{
  "gain_aug_db": 6,
  "encoder_kernel_size": 3,
  "encoder_stem": "single",
  "fusion": "cross_attention",
  "decoder_activation": "geglu",
  "decoder_cross_attention_every": 1,
  "init": "torch_default",
  "optimizer": "adamw",
  "warmup_steps": 500
}
Rows from block 7 of the text decoder of a small encoder-decoder audio transcriber, named by matrix and row number. Rows with one number belong to one neuron. Each number is 128 + 32 x the weight over its row's rms, rounded and kept within 0 to 255. All counts start at 0.
After each neuron's rows are labels from the 100 texts, of 14848, where the neuron reaches its largest size: "fires on" is the input token at the peak. Only what is clearly more common there than usual is listed. The data: short read English sentences (LibriTTS-R).
# gate: MLP gate (decoder.blocks.7.mlp.gate.weight, 512x128), inputs 0-127
# fc1: MLP up (decoder.blocks.7.mlp.fc1.weight, 512x128), inputs 0-127
# fc2: MLP down (decoder.blocks.7.mlp.fc2.weight, 128x512, transposed), outputs 0-127

gate.138 [ 97  90 136 158 183 127 137 139 134 143 128 164 158 161 129  95  71 103 133  92  97 129 164 116 157 105 123 102 154  86 151  88 100  64 136 215 103 121 119  85 180  99 101 170 137 132 141 114 163  96 164 130 124  82 147  93 133 131 128 126 127 194 175 157 118 108 129 160 126 163 157 111 153 126 136 135  87 151 135 130 120 102 137 151 115 118 139 131 117 120  55  77 105 175  92 156 157 185  48  88 127 177 107  88 181 120 118  99 125  62 140 177 117 138 143 104 131 170 124 187 156  92 143  43  99 139 155  75]
fc1.138 [132 116 140 121 135 104 105 144 138  90 128 103 160 129 137 108 126 182  74 138 138 149 114 104 115 181  98 182 141 139 163 146 141 129  83 172 123 145 141 124  88 177 127 105 150  89 119 102 108 110  91 139 138 123 138 163 136  96 124 102  94  92  97 161 133  95 147 134 191 112 136 164 102 106 164  97 174 185 181 123 170 152 138 135 175 125  85 112 121 154 180 163 156 110 156  64 117 129 174 100  62  96 108 164  96  84 157  59  68 207 203 155 133 136  84 125 152 129 175  86 105  77  94  90 157 127 167  84]
fc2.138 [132 185  81 153 191 118  91 132 182 174 144 135 157 147 137 104 106 116 169  88 148 133 130 108 163 107 203 101 130  79 157 157  58 159 103  58 122 165 126 135 186 108  98 130 173 129 105 141 136 158 122 159 163 138 137 111 135  76 135  90 126  82 125 132 126 133 122 122 158 134 104 192  71 105 138 101  96  87  74 153 119 166  68 112 110  75 124  92  96 156 142  87 146  92 146 150 117 108 106 182  98 130 121 164 134 122 184 149 131 117 136 184 101 101 161 115 231 140  98  99 118  80 142 135 131 102 106 148]
fires on: "said"; "is"

gate.117 [138  92 136 190 165  93 124 180  90 154 174 178 154  87 134 166  96 174 126  85 143 166 155 119 108 166 109 165 100 139 126 124 141  95 155 126 126  95 119 161 139 108 129 165 149 116 108 130 105 118  58 156 114 134 147 127 130  56 122 176 113 153 112  75 140 141  81 174 100 185 102  61 117 142 107  92 222 236 100 171 155 154 131 144 123 169 165 136  62 120 102 119 118 137 139 120 134  87 131  83 166 153  90 154 133 160 120 119 129  81 115 112 132 117 139 130  99 148 145 135 104 163  74 151  95 123  80  96]
fc1.117 [ 89 164 138 169 130 165 119  90  93 198 149  88 184 129 180 115 115 138  74  71  91  99 103 146 110 101 160 109  79 133 176  88 117  96  66 117 128  79 151 106 107 113 116 133 110 150 105 131 151 118 188 110 144 150 121 106 115 143 180  99 154  84 148 129 180 118 130 196  73 135 118 167 144 199 122 138 100 174 120 130 106 140 187 144 146  94 168  91 148  81  81 180 138 229 145 157 159 107 122 138 141 136 113 152 131 106 124  88 159 106 111 102  88 125 130 134 139 111 135  97  90 109 130 134 112 187  79 164]
fc2.117 [ 96 141 171 166 130 127 138 136 164 135 100 107  58 173 158 152 132 151 156  72 143 152 103  92 168 167 118 157 107  58 104 108 111 121 152 122 114 181 151 104 131 131 152 161  84 140 150 115 136  54 150 205 151 131 121 136  57  96  96  80 134 142  91 119 113 165  97 118  82 125 140 151 134 155  86 110 101 121 115 137 204 124 163 103 141 146 114 106 204 122 129 144  98  90  84 176 215  93 135 126 146 102  98 130 185 120 149 187 150 144 148 145 147 158 106 145 151 104 147 140 125  60 108 126  93  91  92  81]
fires on: "i"; "no"

gate.441 [106 139 138 128 130 130 167  94 127 154 101 124 160  83  97 184 131  37 141  88 166 147 137 147 180  37  61  92 162 130 192  85 107 132 103 172 211 158 128 154  90 117 133 117 130 142  72 123 131  91 102 130 122 176 121 135 116 152 149 116 111 137 119 109 169  94 108  82  97 129 110 191  97 122  96 119  96 100 152  97  83 106 138 158 111 149  91 111 143  95 137 174  84 142 141 155 147 142 142  89 199 151 148 124 200 126 166 152  73  74 103 156 122  87 139 141 144 110 149 136 159 143 157  83 138 126 155 125]
fc1.441 [ 86 169 144  42 127 135 141 156 148 112 187 176 126 109 189  93 104 166 145  97  94 146 181 185 139 175 119  86 134 139 133 157 115 169 121 110 106  40 138 143 151  86 131  46 149 122  92  81 154 135 118 114 158 122 128 112 155 127 133  92 190 101 132 102 151 118 122 130 168 183 170 120 136 164 146 123 185 107  92 134 126 107 151  66 142  99 105 100  65 123 139 113 158 154 137 134 133 125 151 142  71 166 181 142 169  78 109 123 153 131 130 146 163 135 118 132 106 137  97  88  90 136  88  93 180  65 134 166]
fc2.441 [ 93 109 119 133 136  71 103  87 140  99 111  91 130  91 180 123 106 128 124 163  60 108 168 109 170  93 177 191 145  94  68 140 136 131 148 158 128 164 196 105 152  65 183  91 139 106 109 166 108 135 140 122 133  90 134 140 129 142 155 150 106  88 102 128 123 169  86 116 176 140  80 108 146 119 166 113 132 115 110 158 100  69 126 157 152 122  54 159 169 168 190 106 182 106 196  91 112 133 156 109 137 103 170 128 147 184 103 121  99 154 105 162 147 117 157 130 129  68 130  77 141 100 100 101 196 144 148 127]
fires on: "said"; "for"

gate.49 [131  93 167 163 122 118 149 164 115 132 190 102  81 165  97 128 156 116 197 129 108 134  94 161 117  88 124 109 133 103 165 144 131 183  73 156 147 156  93 110 110  91 109  80 162  90 130 150 119 109 113 205  83 134 122 131 122 161 137 145  95 179 149 137 108 101 125 163  83 125  54  35 118 172 115  82 148 168 120 160 131 134 122 135 121 141  93 147 175 194  71  87  78 110 135 163 117  81 150 133 132 128 143 122 142 181 107 149 170 122 136  87  86 160 180 145 132  89 126 137 149  71 148  99 105  68 148  99]
fc1.49 [104 128 134  86 180 112 110 146 158 132 134 115  77 161 157 148 144 111 130 136 144 151  64 101 150 116 141 144 161  91 146 102 197 188 126 168 158 144 175 112 150 136  45 166 140  97 154  49 107 152 129 117 127 160 146 181  71 190 133 187 198 137  85 132 106 119 156 105  92 101 155 144 145  84  59  71 136 154 209  45 154 103 117  89 118 160 162 158 133 169 117  93 156 126 155 116  85 129 182 125 133  81 122 120 127 115 139 131 106 117 107 133 129 149 100 113 133 121 132 163 115  91 123 153 109 138 100 131]
fc2.49 [158 139 143 179 127 171 125 179 133 118 188 116 104 143 134  78 165 148 180 135  87 161 158 130 131 119 144  96 165 169 129 112 178 146 118 129 152 147  54  51 126 125  74  97 162 130 135 109 134  92  66 126 142 113 111 131 161 170 116 118 158 200 140 112  57 107 126 171 100 120 109 111  96 126  69 148 140 105  85 107 108 142 180 125 157  80 137 142 109 168 130 153 152 156 189  99 200 159 115 129 156  89 111  94 137  99 114  67 139  84 105 141 148 140 121  88  89 128 104 147  77 103 150  76 176  78 163 124]
fires on: "i"; "no"; "do"

gate.282 [114 135 125 142 127 131 115  75 172 129 114 117 137 214 139 150 120 130 165 135 112 128 122  91 186 126 182  93 107 113  97  80 169 117 108 132 135 111 120 188 121 118 105 171 145 100 113 176 165 180  61 160 140 158 201 107 145 141 120 123 180 191  71  91 108 118 102  81 137 138 139 110 139 161 133 129 173 168  87 129 122 156 118 126 145 155 147 164 174 169  74  74 122 162 125  70 153 159 146 138 110 119 109  89 159 178 110 112 121 109 158  55 156 108 125 115  42  84 133 107 164 122 154 124 141  87 187 122]
fc1.282 [155  98 122 108 122 151 156  89 151 131 141 158 129 132 175 128 113 158 176 137 163 120 153 133 147 107  95 108 196 130 126 162 176  84 120 145 131  79 105 155 135 171 109 108 148 111 160 175 113  75 134 103  86  95 122 149 200 190  95 139 145  85 115 116 179  92 149 143 127 124 170  54 153 143 128 118  84 112 136 139 155 126  95 145 140 162  83 164 188 145 148 116 130 172  50 120  86 146 123  72 146 175  74  78 115 137 195 126 100 111  85 138 101 143  98 115 165 102  67  82 117 149  56  87 150 147 150 110]
fc2.282 [125 100  91  59 122 171 107 114 144 138 145  97 120  79 196 143 137 108  95 114 145 105 117 154  80 167 121 140  83 117  79 148 109 151 133 138 103 121 168 157 102 149  74 163 130 141 107 141  38 183  97 116  72 139 142 175 150 199 203  73 145 133 162 104  93 126 114 140 106 158 148 109 193 185 114 170 129 162 102 151 145  98  84 121 172 165 138 142 102 141 121 145 160 154 137  65 107 196 116  96 115 162 124  81 123 108 149 130  80 107 164 123 155 154 109 150  89 134 133 125 176  67 144 108 162 110 116 117]
fires on: "the"; "and"; "a"

gate.215 [147  95 195  94 139 151 109 148 121 162 170  90 118 110  71  82 158 131 111  71 137 162 179 100 101 158  91 128 151 154 179 127 143 128 167 106 130 143  96 100  97 135 130 165 115 127 112 107 151  61 126 110 115 154 204  92 151 108 154 197 112 147 135  65 163  22 141 106 101 157 117 131 137 111 142 132 142 154 117 152 128 159  99 151 191  77 122 135 171 103 159 121 143 164 116 124 152  98  81 103 101 160 133 135 149  90 102 149 133 135  61 114 156  91 142 147 178 124  81  96 115  79 155 171 163  70 103 150]
fc1.215 [129 142 125  83 168 104 138 116 117  86 116 130 123 155 150 108 163  93 139 167 101 119 114 107 174 146 114 147 155 133 129 158 137  88 155  77 123  65 125 124  79  81 118 118 138 110 194 133 123  80  81 136 115 104 160 165  92 130 178 178 205 122  60 168 138  44  72 158 134 111 176 156 152 198 101 118  80 123  88 109 150 157 157 141  59 173  82 119 219 104 116 125 137 193 151 147 147 103 141 111 164 122 173 116 134 128 137  95 126 132 118 112 141 198 146 160 130  98 118  89 133 130 116 122 125  96 113 119]
fc2.215 [ 93  97 101 103 141 166 104 108 119 101 183 115 111  85 121 173 124 120 113 148 118 139 146 199 116 137  89 145 108  96 195  78 187 125  93 144  94  97 144 159 104 171 138 128 106 133  49 127 132 127 131 175 174 158 137 166  83 137 155  89 125 145 165 144 188 103 181 116  76 126 180 153 145 137 137 123  81 131 119 153 120 106 143 117 152  58 156 139 114 153 111 117 107 141 162 109  90 163  99 135 104 116 141 118 134 108 127 203 107  73 150 186 107  35  92 133 100 153 116 182 161 182 123 137 141 172 104  85]
fires on: "i"; "be"

gate.492 [136 118 134  96  85  94 127 179 126 116 128 143 179 110 146  84 153 141 105 194  68  88  98 175 127 138 106  41 112 116 173 195 135  89  82 115  85 138 128 161 158  82 159  74 143  85 135 156 161  84 123 119 142  86 102 127 147 134 154 121 132 142 149 105 144 110  59 167  95 130 102 134 164 146 174 102  96 170 117 176 141 111 147 205 112 165 144 142 120  93 111  85 137 134 149 114 122 112  75  60  82 146  98 128 107 180 101 173 201 138 144 157  99 121 170 164 105 122 149 127 153 161 150 151 165 113 114 155]
fc1.492 [ 93  92 103 126 157 122 130 127 104 112 111 172 170  25  91 119 147 160 171 171 126 180 124 149 139 177  97 100 140 217 151 147 143 139 161 116 133 135 142  83 153 146 111  91 106 117 121 104 117  97 113 102  50 111 119 138 113 142  85 134 145 143 144 145  94 106 198 160 130 113  86 129  91  93 133 115 109  86 117 104 160 117  64 133 159 151 170 134 105 138 113 122 130 111  90 180 139 132 167 159 130 102 146 131 186  93 112 195 197 146 159 125  86 128 142 113 189 150  92 173 137 100 160 168 103  57 101  96]
fc2.492 [133 111 193 225 101 154 133 191 144 130 161 136 106 100  78 176 114 124 119  95 148 116 117 123 141 177  95 135 105 117 102 107 128  84 130 150 105 134 138 122 132 130 173 165  94 128 179  62 172 116 158 143 111 140 163  88 131 147 167 166 136 109 169 114 141 152 110 142 128 153 173 103  82 146 178 163 127 132 212 156  98 116 148  97  95  89  81 130 116 154  64 102 104 125 117  99 116 113  79 131  65 173  88  88 132 125  99 119 169  96 165  93 104  86  80 117 170  65 148 176 136 161 131 121 109 189 132 139]
fires on: "i"; "us"; "we"

gate.152 [184  90 121  79  81 147 101 157 128  58 191  85  98 114 129 161 132 119 111  68 200 109 134 119 164 122 104 143  73  96 127 130 117  45 165 123 129 112  83 126 162 127 140 165 145 152 188 178 112 148 142 147  89 114 106 150 130  83 148 163  94 130 120 131 179 149 125 170  88 125  99 156 129 113  89  92  93  96 162 144 123 103 113 100 117 123 123 196 144 102  43 102 123 193 124 133 130 125 155 143 138 153 160 132 100 106 138 123 111 169 172  77 108  88  69 120 148 127 133  88 106 159 111 140 182 114 151 191]
fc1.152 [119 188 158 145 152 104 120 119 126 111 121  93  99 100 118 192 145  98 113 151 183 140 161  69 133  96 145 160 129  78 160 176  79 136 120 102 144 122  87 147 136 104 164 104 155 104 132 167 105 118 100 128 114 161  98 155 138 216 118  66 111 106 153 126 166 164 106 134  81 110 164  83  93  96  82 167 100 128 100 111 174 122  87 138 115 108 191 127  99 128  79 121 145  78 158 146 173 142 131 190 148 121 160  97 127 107 168 101 150  89 151 102 116 123 156  99 104 177 128 205 189 162 135  81  77 162  81 141]
fc2.152 [114 113 148 190 120 118 114 163 137  90 115 166  92 145 136 132 138  68 159 153 164  78  62 122  68 145  62 193 140 150 125 128 164 131  97 198  73  97 148 125 113 176  92 145 126 104 168 126  96 137 179 128 162 122  87 145 148  68 113 143 146  93 115 165 159 114  85 133 146 127 147 113 185 105 100 149 165  66 159 162  98 139 109 153 175 120 108 115 191 111 122 127 138 121 105  95 152  52  65 141 148 117 147  96 159 143 107 103 160 122 112 133 155 160  75 124 121 122 109 157  92 101 170 113 118 116 169 206]
fires on: "i"; "you"; "see"

gate.378 [100 109 143  99 162 113 183 139 145 144  77 152 143 133 124 148  96  82 129 108 162 128 144 105 113 105 122 119 115 141 143 112 110 131 177 189 176 143 156 191 105 117 113 138 180 100 183  80 126 163 128 116 107  77 160 122 110 136  89 131  55 142 121 105  94 150 210 145  56  99 189 127 124  93 134  86 143  88 105  68 124 164 187 165 125 136 150 154 117 113 101  95 122 183  68 111 151 151 117 115 100 149 120 127 131 134 109 164 140  68 128  70  73  88 167 113 142  95 168 120 201 168 132  99 128 168 141  88]
fc1.378 [186 139 127 115 150 140 152 102 189 145 112 135 107 163 181  85 185 115 106 131  73 144 129  83  75 174  88 167 142 109  89 136 148 156 104 156 106 102 122 159 113 170 118 116 130 141 163 206 130 154 134 163 141 174 110  75 170 141 120 118 103 102 105 169 143 161 118 175 107  88 134  57 166 127 101 159 131 110 171 113 122 119  77 122 155 130  65  92 139 143 111 109 113 175 207 155 160 148  84 132 126 148  62 103 123 124 157 141 137 142 112 167  56 152 111 114 140 154 112 100  74  65 145  94  87  80 114 123]
fc2.378 [167  92 122  84  95 171  51 126 147 112 167 126  80 153 140 158 139 156 120 125 115  18 135 170 111 105 121 139 134 161 109 194 133 102 117 124 141 149 108 153  86 105 134 116 116  96  96 108 150  85 164 108  62  99 122 127 116 148 104 199 109 113  84 123 149 147 167 130 114 129 187 145  99 139 122 155 110 163  56 137 150 115 205 114 129 122 143 177  81 158  66  77 163 175 153 141 158  82 137 152 195 105 128 116 177 149 102  81 131 113 101 133 119 147 125 134 149 145  77 159  85 129 137 132 173 153 136 162]
fires on: "said"; "are"

gate.12 [ 93  78 128  84 162 107 147 149 142  94 127 104 118  66 147 180 133 129  98 148 169 128 157  64 169 170 148 111  79 139 143 154 129  98 113 133 130 134 142 124 165 129 143 190 124 130 127 190  82 103 106 149 151 166 123 118 122 135  95 163 112 110 121 136 163 132 130 127  84  99  99 127 156 161 130 121 125 108 144 190 110 155 131 124 152  94  76  92 120 185 154 104 147 198 161  78 179 158 104 144 148 128  87 171 203 147  94 148 140 123 150  96  98  74 105  14 137 107 171  78  86 126 122 144  74  97  95  99]
fc1.12 [136 140 133 161 168 130 128 106 158  68 108 161 138 118  98 149 130 190 133 164 183 158 134 169 147 104 100  95 139 110 136 138 105 180 115 116  68  91  54 124 171  90 111 141 132 131 158  95 131 127 103 134 169 131 123 131  94 181  91 114 169  91 155 230  65 116  84 117 118 126 141 156  88 115 104 156 102 129 168 205 130 134 127 136 139 100 169 157  94  86 160 115  91  88 103 150  97 177 145 116 140 100 171 102 146 143 113  53 142  82 101 107 110 145 161 122 161  67 192  99 143 102 121 130 113 119 187 145]
fc2.12 [200 130 131  76 160 148 119 121  94 162 101 121 139 147 115 155 127 120 166 100 106 128 121 120 142  89 136 141 216  79 140 142  91  98 107 138  76 130 178 195  85  98 155  82 115 126 131 148  92 142 120 160  98  79 132 177 121 108 143  95 142 121 124  50 147 133 101  92 114 196 114 152 134 230 124 199 137 134  89  96  70 105 192 135 123 143 195 168 150  80 145 129 141 117 115 113 124 130 127 127 104 127 133 118 134  87 148 108  86  97  88 144 181  98 190 138 149 129 113 123  93  99  94  82 120 142 158 127]
fires on: "i"

gate.112 [110 114 158 154 139 169 102 137  80 116 148 134 139 130 101 161  85 169 102  97 125 121  95 112 153 136 141 161 133  89 167 154 156  88 171 141 154 134 148 117 186 121 143 149 121 156 160 142 172  86  33 111 115 158 186 147 127 158 116 152 101  65 192 147  90  98 164  62 127 184 129 113 174 108 102 112 189 186 107 139  93 122  95 132 117 153 164  96  72 160 104 118 124  90  98 144  95 154 144 128 154  64 123 146  97 110 103 153 193  88 131 105 165 151 122 153 120  64 114  91 154  99 141 105 119  68  81 102]
fc1.112 [122  77 162 111 120 134 113 117 147 127 140 174 132 147  75 123 128 136 101 121  69 119 125 120 100 170  94 105 112 117 101 127 114 108  91 177 199 127 133 168 113  68 172  89 144 143 138 163 123  96 159 136 195 167 165  85 158  96 137 133 133  76 160 168 129 130 129 130 169 113 118  79 129 152 130 102 141 146 140 126  90 112 162 135 179  71  49 163  99  82 208 142  88 161 163 178 164  65  96 120 121 123 148 129 138 102 158 152 155  99 112  69 196 103 172 184 152 107  74 182 143  99 118 131 123 124 109 108]
fc2.112 [147 155 161 122 116  60 116 159 140 174  71  93  98 140 112 202 106 139 134 122 117 128 108 127 105 137 152 145 142 128 110 175 104 101 159 143 137 141 114 166  74 183  89 146 103  91 110 179 131 132 166 108 135 100  66 157 129  37 130 141 109 146  74 129  94 153 106 117  44  91 128  88 160 105 106 145 123 150 121  92 133 118 170 174 110 193 119 205 147 122 127 144 149 146 114  96  94 142 165 156 119 146 154  99 138  96 159 173 102 144  75 121 118 157 122 154 137 144 216 139 102  87  71 169 134 139 145  74]
fires on: "the"

gate.311 [119  95 184 183 152 116 119 155 130 107  94  77  95  89  75 145 120  80 130 131  88 180  74 186 130  95  92 115 163  86 119 110 125 129 110 198 143 162 147 161 148  95 178 117 122 130  78 108 122 197 124 162 109 114 152 152 111 157 135  95  93 129  86 120 150 100 134 106 135 192 112 181 115 121 118 138  92  72 174 160  79 123 126 130 122 146 136  99 206 176 102  87 121 136  79  84 104 170 139 130 161 119 111 149 147  62 177 111 174 126 187 153 156 145 115  79 143 154 128 157 157  76 104 113 150 161 125 112]
fc1.311 [152 151 165 120  69 176  49 182 127 124 123 143  95  70 103 113 150 132  94 136 156 151 111 152 117 102 103 128 106 150 113 132  83 171  53 127 140 128 129 157 176 131 206 106 185 159 152 126 159 146 133 163 142 180 106 130 133  90 185 161 109  80 105 164 123 130 116 171 133 183 103  81 132  85 155 154 125  95  71 197  85 137 126 156 159 161  91 114 166 111 155  76 144 147 124 155 121  81 101  90 109 160 129 123 118 133 121 162 144 158 181  75 104 167 109 158 129 133 119 166 120  70 127 100  89  92 143 173]
fc2.311 [143 147 116 135  97 162 118 113  88 100 114 194 181  91 100  57 106 143 132 145 151 158 109  76  71 141 102 103 155 112 116 160  88 126 149  94  82 200 105  94 155 103 134 136 179 139 141  86 140 139 145 138  63 143 108  84  90 135 143 152 152 142  92 195 116 127  86 161 155 121 132 134 133  98 140 105 130 160 187 146 130 170 156 172 136 102 108 168 155  62  63 108 178 160 103 165  59 120 135 141 135 168 151  92 115 134 133 120 145 117 158 124  91 192 163  93 107 144 157  63 132 186 121  90  98 115 163 140]
fires on: "said"; "what"

gate.330 [122 167 104 154  82 160 136 140 164 102 149 101 181 144 107 115  90 126 135  88 140 121 118  94 142 156 151 171 127 124  98  70 154  88  86 123  89  97  91 182 138 145  97 214 164 124  91 207  99 121  74 124 173  94 214 164  99 125 114  98 116 129 136 165 142  86 134 111  39 133  54 120 124 107 118 109 109 133  61 185 134 107  75 106 164 106 143 126 113 162 105 128 141  93 182 123 170 126 106 127 143 148 119 111 148 125 159 135 107 134 155  90 113 119 161 150 125 113 194 136 139  69 105 169 136 101 135 154]
fc1.330 [212 139 156 161 133  87 135 123 130 110 109 143 136 179 142 163 128 201 122 156  99 131 109 172 151  88 136 142 160 100 139 104  63 116 141 147 102 149 115 122 164 162 131  98  76 187 162 125  96 116  92 192 110 186 113 159  97 162 140 115 125  81 133  87 126 110 113  62 148 143 144 114 141  78 148 122 114 106  65 201 173 126 124 153  49 136 109 127 115 121 125 102 105 139 191 104  74  75 109 128 127 177 158 114 107  76 162 126 140  86  86 121 194 105  98 129 125 103  85 115 111  97 142 111 118 135 186 139]
fc2.330 [ 98 163 104 170 179 171 108 101  77 149  87 157 163 126 167 122 122 147 161 187 135 117 149 135 139 162  87 120 162 126 145 101 133 165 154 131 110 103 171 114 161  62  81  84 118 149  99 165 109 132 140 127  72 138  87 171 146 143 111 164 132 116 147  65 110 139 212 122 178 114 155 148 177  75 143 139 155 146  96 113 119 149  94 125  72 124 131 116 179  84 156 150 121  88  87 135 153 135 157 115  95 160 123  69  91 118 118 163 111 120 182 132 190 117  84 168  70 143 117 106 116  83 129 187  96 131  75  77]
fires on: "the"; "oh"

gate.110 [122 122 169 141 199 177 145 127  90 199 148 156 143 152 109  73 169 124 184 138 121 111 147 176 171 153  84  98 131 111 117 133 111 134 121 105 133 142 122  88 183 116 104 144 186 129 155  79  88 126  78 141 138 151 104 133  91  75 147 194 163 142  94  83 151 122 124  48 155 143  91 172 142  38 102 103 168 146 127 127  73  51 177 138  81 117 130 119 127 151 157 157 118 112  97 183 161 152 150 139 125 124 118 151  79 147 152 127 126 143 160 161 153 136 124 115 144 137 130 126 138 165 110 121 214 128 128  88]
fc1.110 [163 134 187 115 122  85  99 117 123 191  76 147 116 114  80  86 150 119  79  94 121  73 131 121 143 101 102 106 127  90 113  89 138 139  64 165 168 151  95 196  95 147 148 129 179 166 103  95 124 143 139  77 127 204 100 114 152 146 168 161 113  92 147  75 205 108  93  95 139 166 149 156 147 150  80 166 161 117  95  93  91 145 145 129 126 140 148 116 128 105 154 149  59 135 168 153 135 147 128 112 104 186 116 128 129  61 153 161  63 160 130 161 102 155 117 103 126 143 149 153 155 110  97  87  94 163  79 141]
fc2.110 [122  64 112 152 108 104 206  84 113  99 135 133 105 112 128 196 105  92 127 145 132 127 108 151 180 109  68 109 158 158  88 136 113 118 135 122  77 188 155 150  82 143 128 162 167 119 172 147 125 110 194 112 123 151  91 114 106 130  91 193 168 150 142 154 119 107 132 111 168 160 165 167 117  76 121 125  82 118 122 126  91 129 103 148 140 123  89 110 125 161  84 177  72 177 146 105 151 155 131  93 126 149 119 104 175 140 120 160 140 181 136  97 223 130  79  98 174 142  71 132 109  71 143 155 121  75 106  96]
fires on: "said"; "asked"

gate.225 [ 70 166 188 132 146 163 169  85  93 131 142 127  65 110 104 134 153  56  94 131 160  95 171  95 168 171 137 102 153 113 182  66 170 160 126 193 132 114 159 130 142  22 133 110 162 114 105  74  89 124 114 125 105  92 157 132 116 123 147 131 117 112 162 138 106  86 159 146 123 148 112 144 171 123 137 145 109  93 105 153 109 148 110 106 130 136 137 109 157 128  96 162  99 142 132 160  69 147 134 120 143 178 108 139 156 136 102 110  78 202 162 139 127 139 121 164  51  65 135 155 188 148 167 171  90 134 132 111]
fc1.225 [150 149 110 159 137 124  76 124 129 102 201 155 123 142 126 112  99 115  64 157 103  97 179 115  64 119 128  69 121 105  96 121 104 186 127 169 118 148 166 101 130 154 166 136  23 152  94 112 127 153 124 129 162 123  76  79 113 109  75 204 156 108 168 118  93 152 128 131  88 107  81 129 103 112 130 125 145 145 168 160 112 146 110 126  66 158 146 158  68 112 153 152 130 130 134 180 170 174 159 126 131 127 152  66 110 167 132 113 129 164 171 113 142  86  78  92 144 150  48 107 125 147 145 126 155 122 141 178]
fc2.225 [136 137 108 102 132 116  85 109 153 154 102 181 192 144 158 157 117 124 164 137  86  78 153  89 202  89  93  59 118  98 121 100 122 142 171 178  94  98 125 157 172 167  68  83  65 124 102 117 185 155 126 181 133 118  98 124 152 177 159 138  66 150 159  71 133  72  84 157 126 116 186 167 171 136 105 166  92 139 133  97 105 165  61 118 150 131 133 147  81 151 113 123 128 117 158 124 136 134 166 128 122  96 126  96 140 133 173  63 131  98 181  60 135 109 141 144 126 133 158 139 145 122 146 167 137 143 113 151]
fires on: "the"

gate.269 [120  93 142 107 131  91  73 113 108 159 112  73 145 195 168  63 118 155 104  88 183 139  80 113 178 106 133  69 139  91 145 103  93 112 142 150  60 175 136  88 123 133 149 184  77 137 190  88  79 108 141  96 112 149 120 179 117  67  81 175 143 143 118 106 164 141 159  83 160 128  91 159 166 156 133 114  80 136 117 126 143 147 114 121 141 145 179 129 146 115 149 128 124 169  71 134 188 136 115 109 111  86 169 121 169 144 117 190 121 109  94 131 150  94 125 154  96 138 115 189 111  67 173 123 139  98 129 113]
fc1.269 [150 151 145 150 154 131  78 131 118  91  88 142 132 161 192  63  64 118 104 106 122 160  76 168  98 176 130 116 105 136 163 135 133 113  84  98 165 117 141 110 148 100 157 124 146 176 122 131 173 155 152 123 142 156 107 165 155 121 225 154 138 107 153 106 199 185 104 132 162 147 132 146 118  67 177  96  92 103 147 148 149 140  82 165 148 129 104  92 128  60 134 159 108  50 155 144  80 151 103 117 102 125 142 150 104  36 124 141 141 104 111 108 120 146 157 118 137 115 136 119 105 149 186  96 110  71 164  89]
fc2.269 [150 105  91 130  51 143 105  81  92 145 143 148 137 143 161 139 167 113 110  93  97  90 160 102 132 165 157 182 113 139 124 114 154 153 109 124 131 137 139  93 124  49  67 133 103 185 152 161 171 170  74 194 121 177 159 120 112 156 104 110 111  85  74  89  93 161 123 119 116 151 160 122  72  88 126 143 101 138  70  77 102 144 132 156 114  95 131 140 135 148 137 108 127 149 119 126 108 168  42 167 136 140 176 158  94 158 151 103 138 119 137 116 131 124 145 140 140 150 119 135 130 249 153 120  92 113 165 186]
fires on: "said"; "replied"

gate.328 [112 117 167 113 165 154 127 109 120 146 152 150 106  82 100 171 132  69 123 139 111  94 108 142 164 133 113 134 129 124 170 132 139 155 117 174  78 136 137  93 159 176 155 102 139  74 138  69  87 112 113 129 148 134 182 194 122 120 160 175  62 174  95 150 201  48 131 147 118 102 152 142 148  69 106  74  90 180 154  92 136 125  90  94 134 111 115 123 153 190  41 108 100 103 120 167 166 156 184 167 140  91 167 122 167  98 147 159 141  54 100 113 145 150 111 103 121 159 151 125 122 103 113 132 136 109 156 130]
fc1.328 [142  83  79 137 142 165 134 133  92  82 135 185 152  72 151  83 181  57 132 131 156 168 136 128 154 110 155 103 128 132 129 139 111 110 117 124 145 145 166 175 172 102 184 131 135 138 112 126 121 123 132 103 179 132 115 130 123 172 169 145 136 101 165 157 166 105 137 141  92 120 162 157  78 155 122  70  97  52 169 127 187 168 180 173  91 116 157  64  62 137 163 107  18  97 139 100 155 149 142 102 157 145 147 132 120 146 154 101 146 144  83 116 117  52 127 109  93 161 121 101  94  99 135 142 116 118 105 114]
fc2.328 [147 159  51 143  99  84 187 128 107 107  73 167 144 129 117  70 150 151 128 140  49 114 125 129 143 143 119 115 103 114 103  88 140 112 130 119 130 102  92 154 119 121 147 102 118 156 105 151 177  85 144 141 124 109 151 135 194 106  93 138 168  83 109 112 116 173  94  74 121 170  56 188 110 175 129 132 131  94 125 113 119 147 148 184 100 115 158 133 120 129 141 132 194 119 131  70 114 185 167 149 184  83 104 191 110 131 134  83 140 115 113 126 145 194  65 201 105 155 115 150 140 111 119 150 164 126  98  75]
fires on: "the"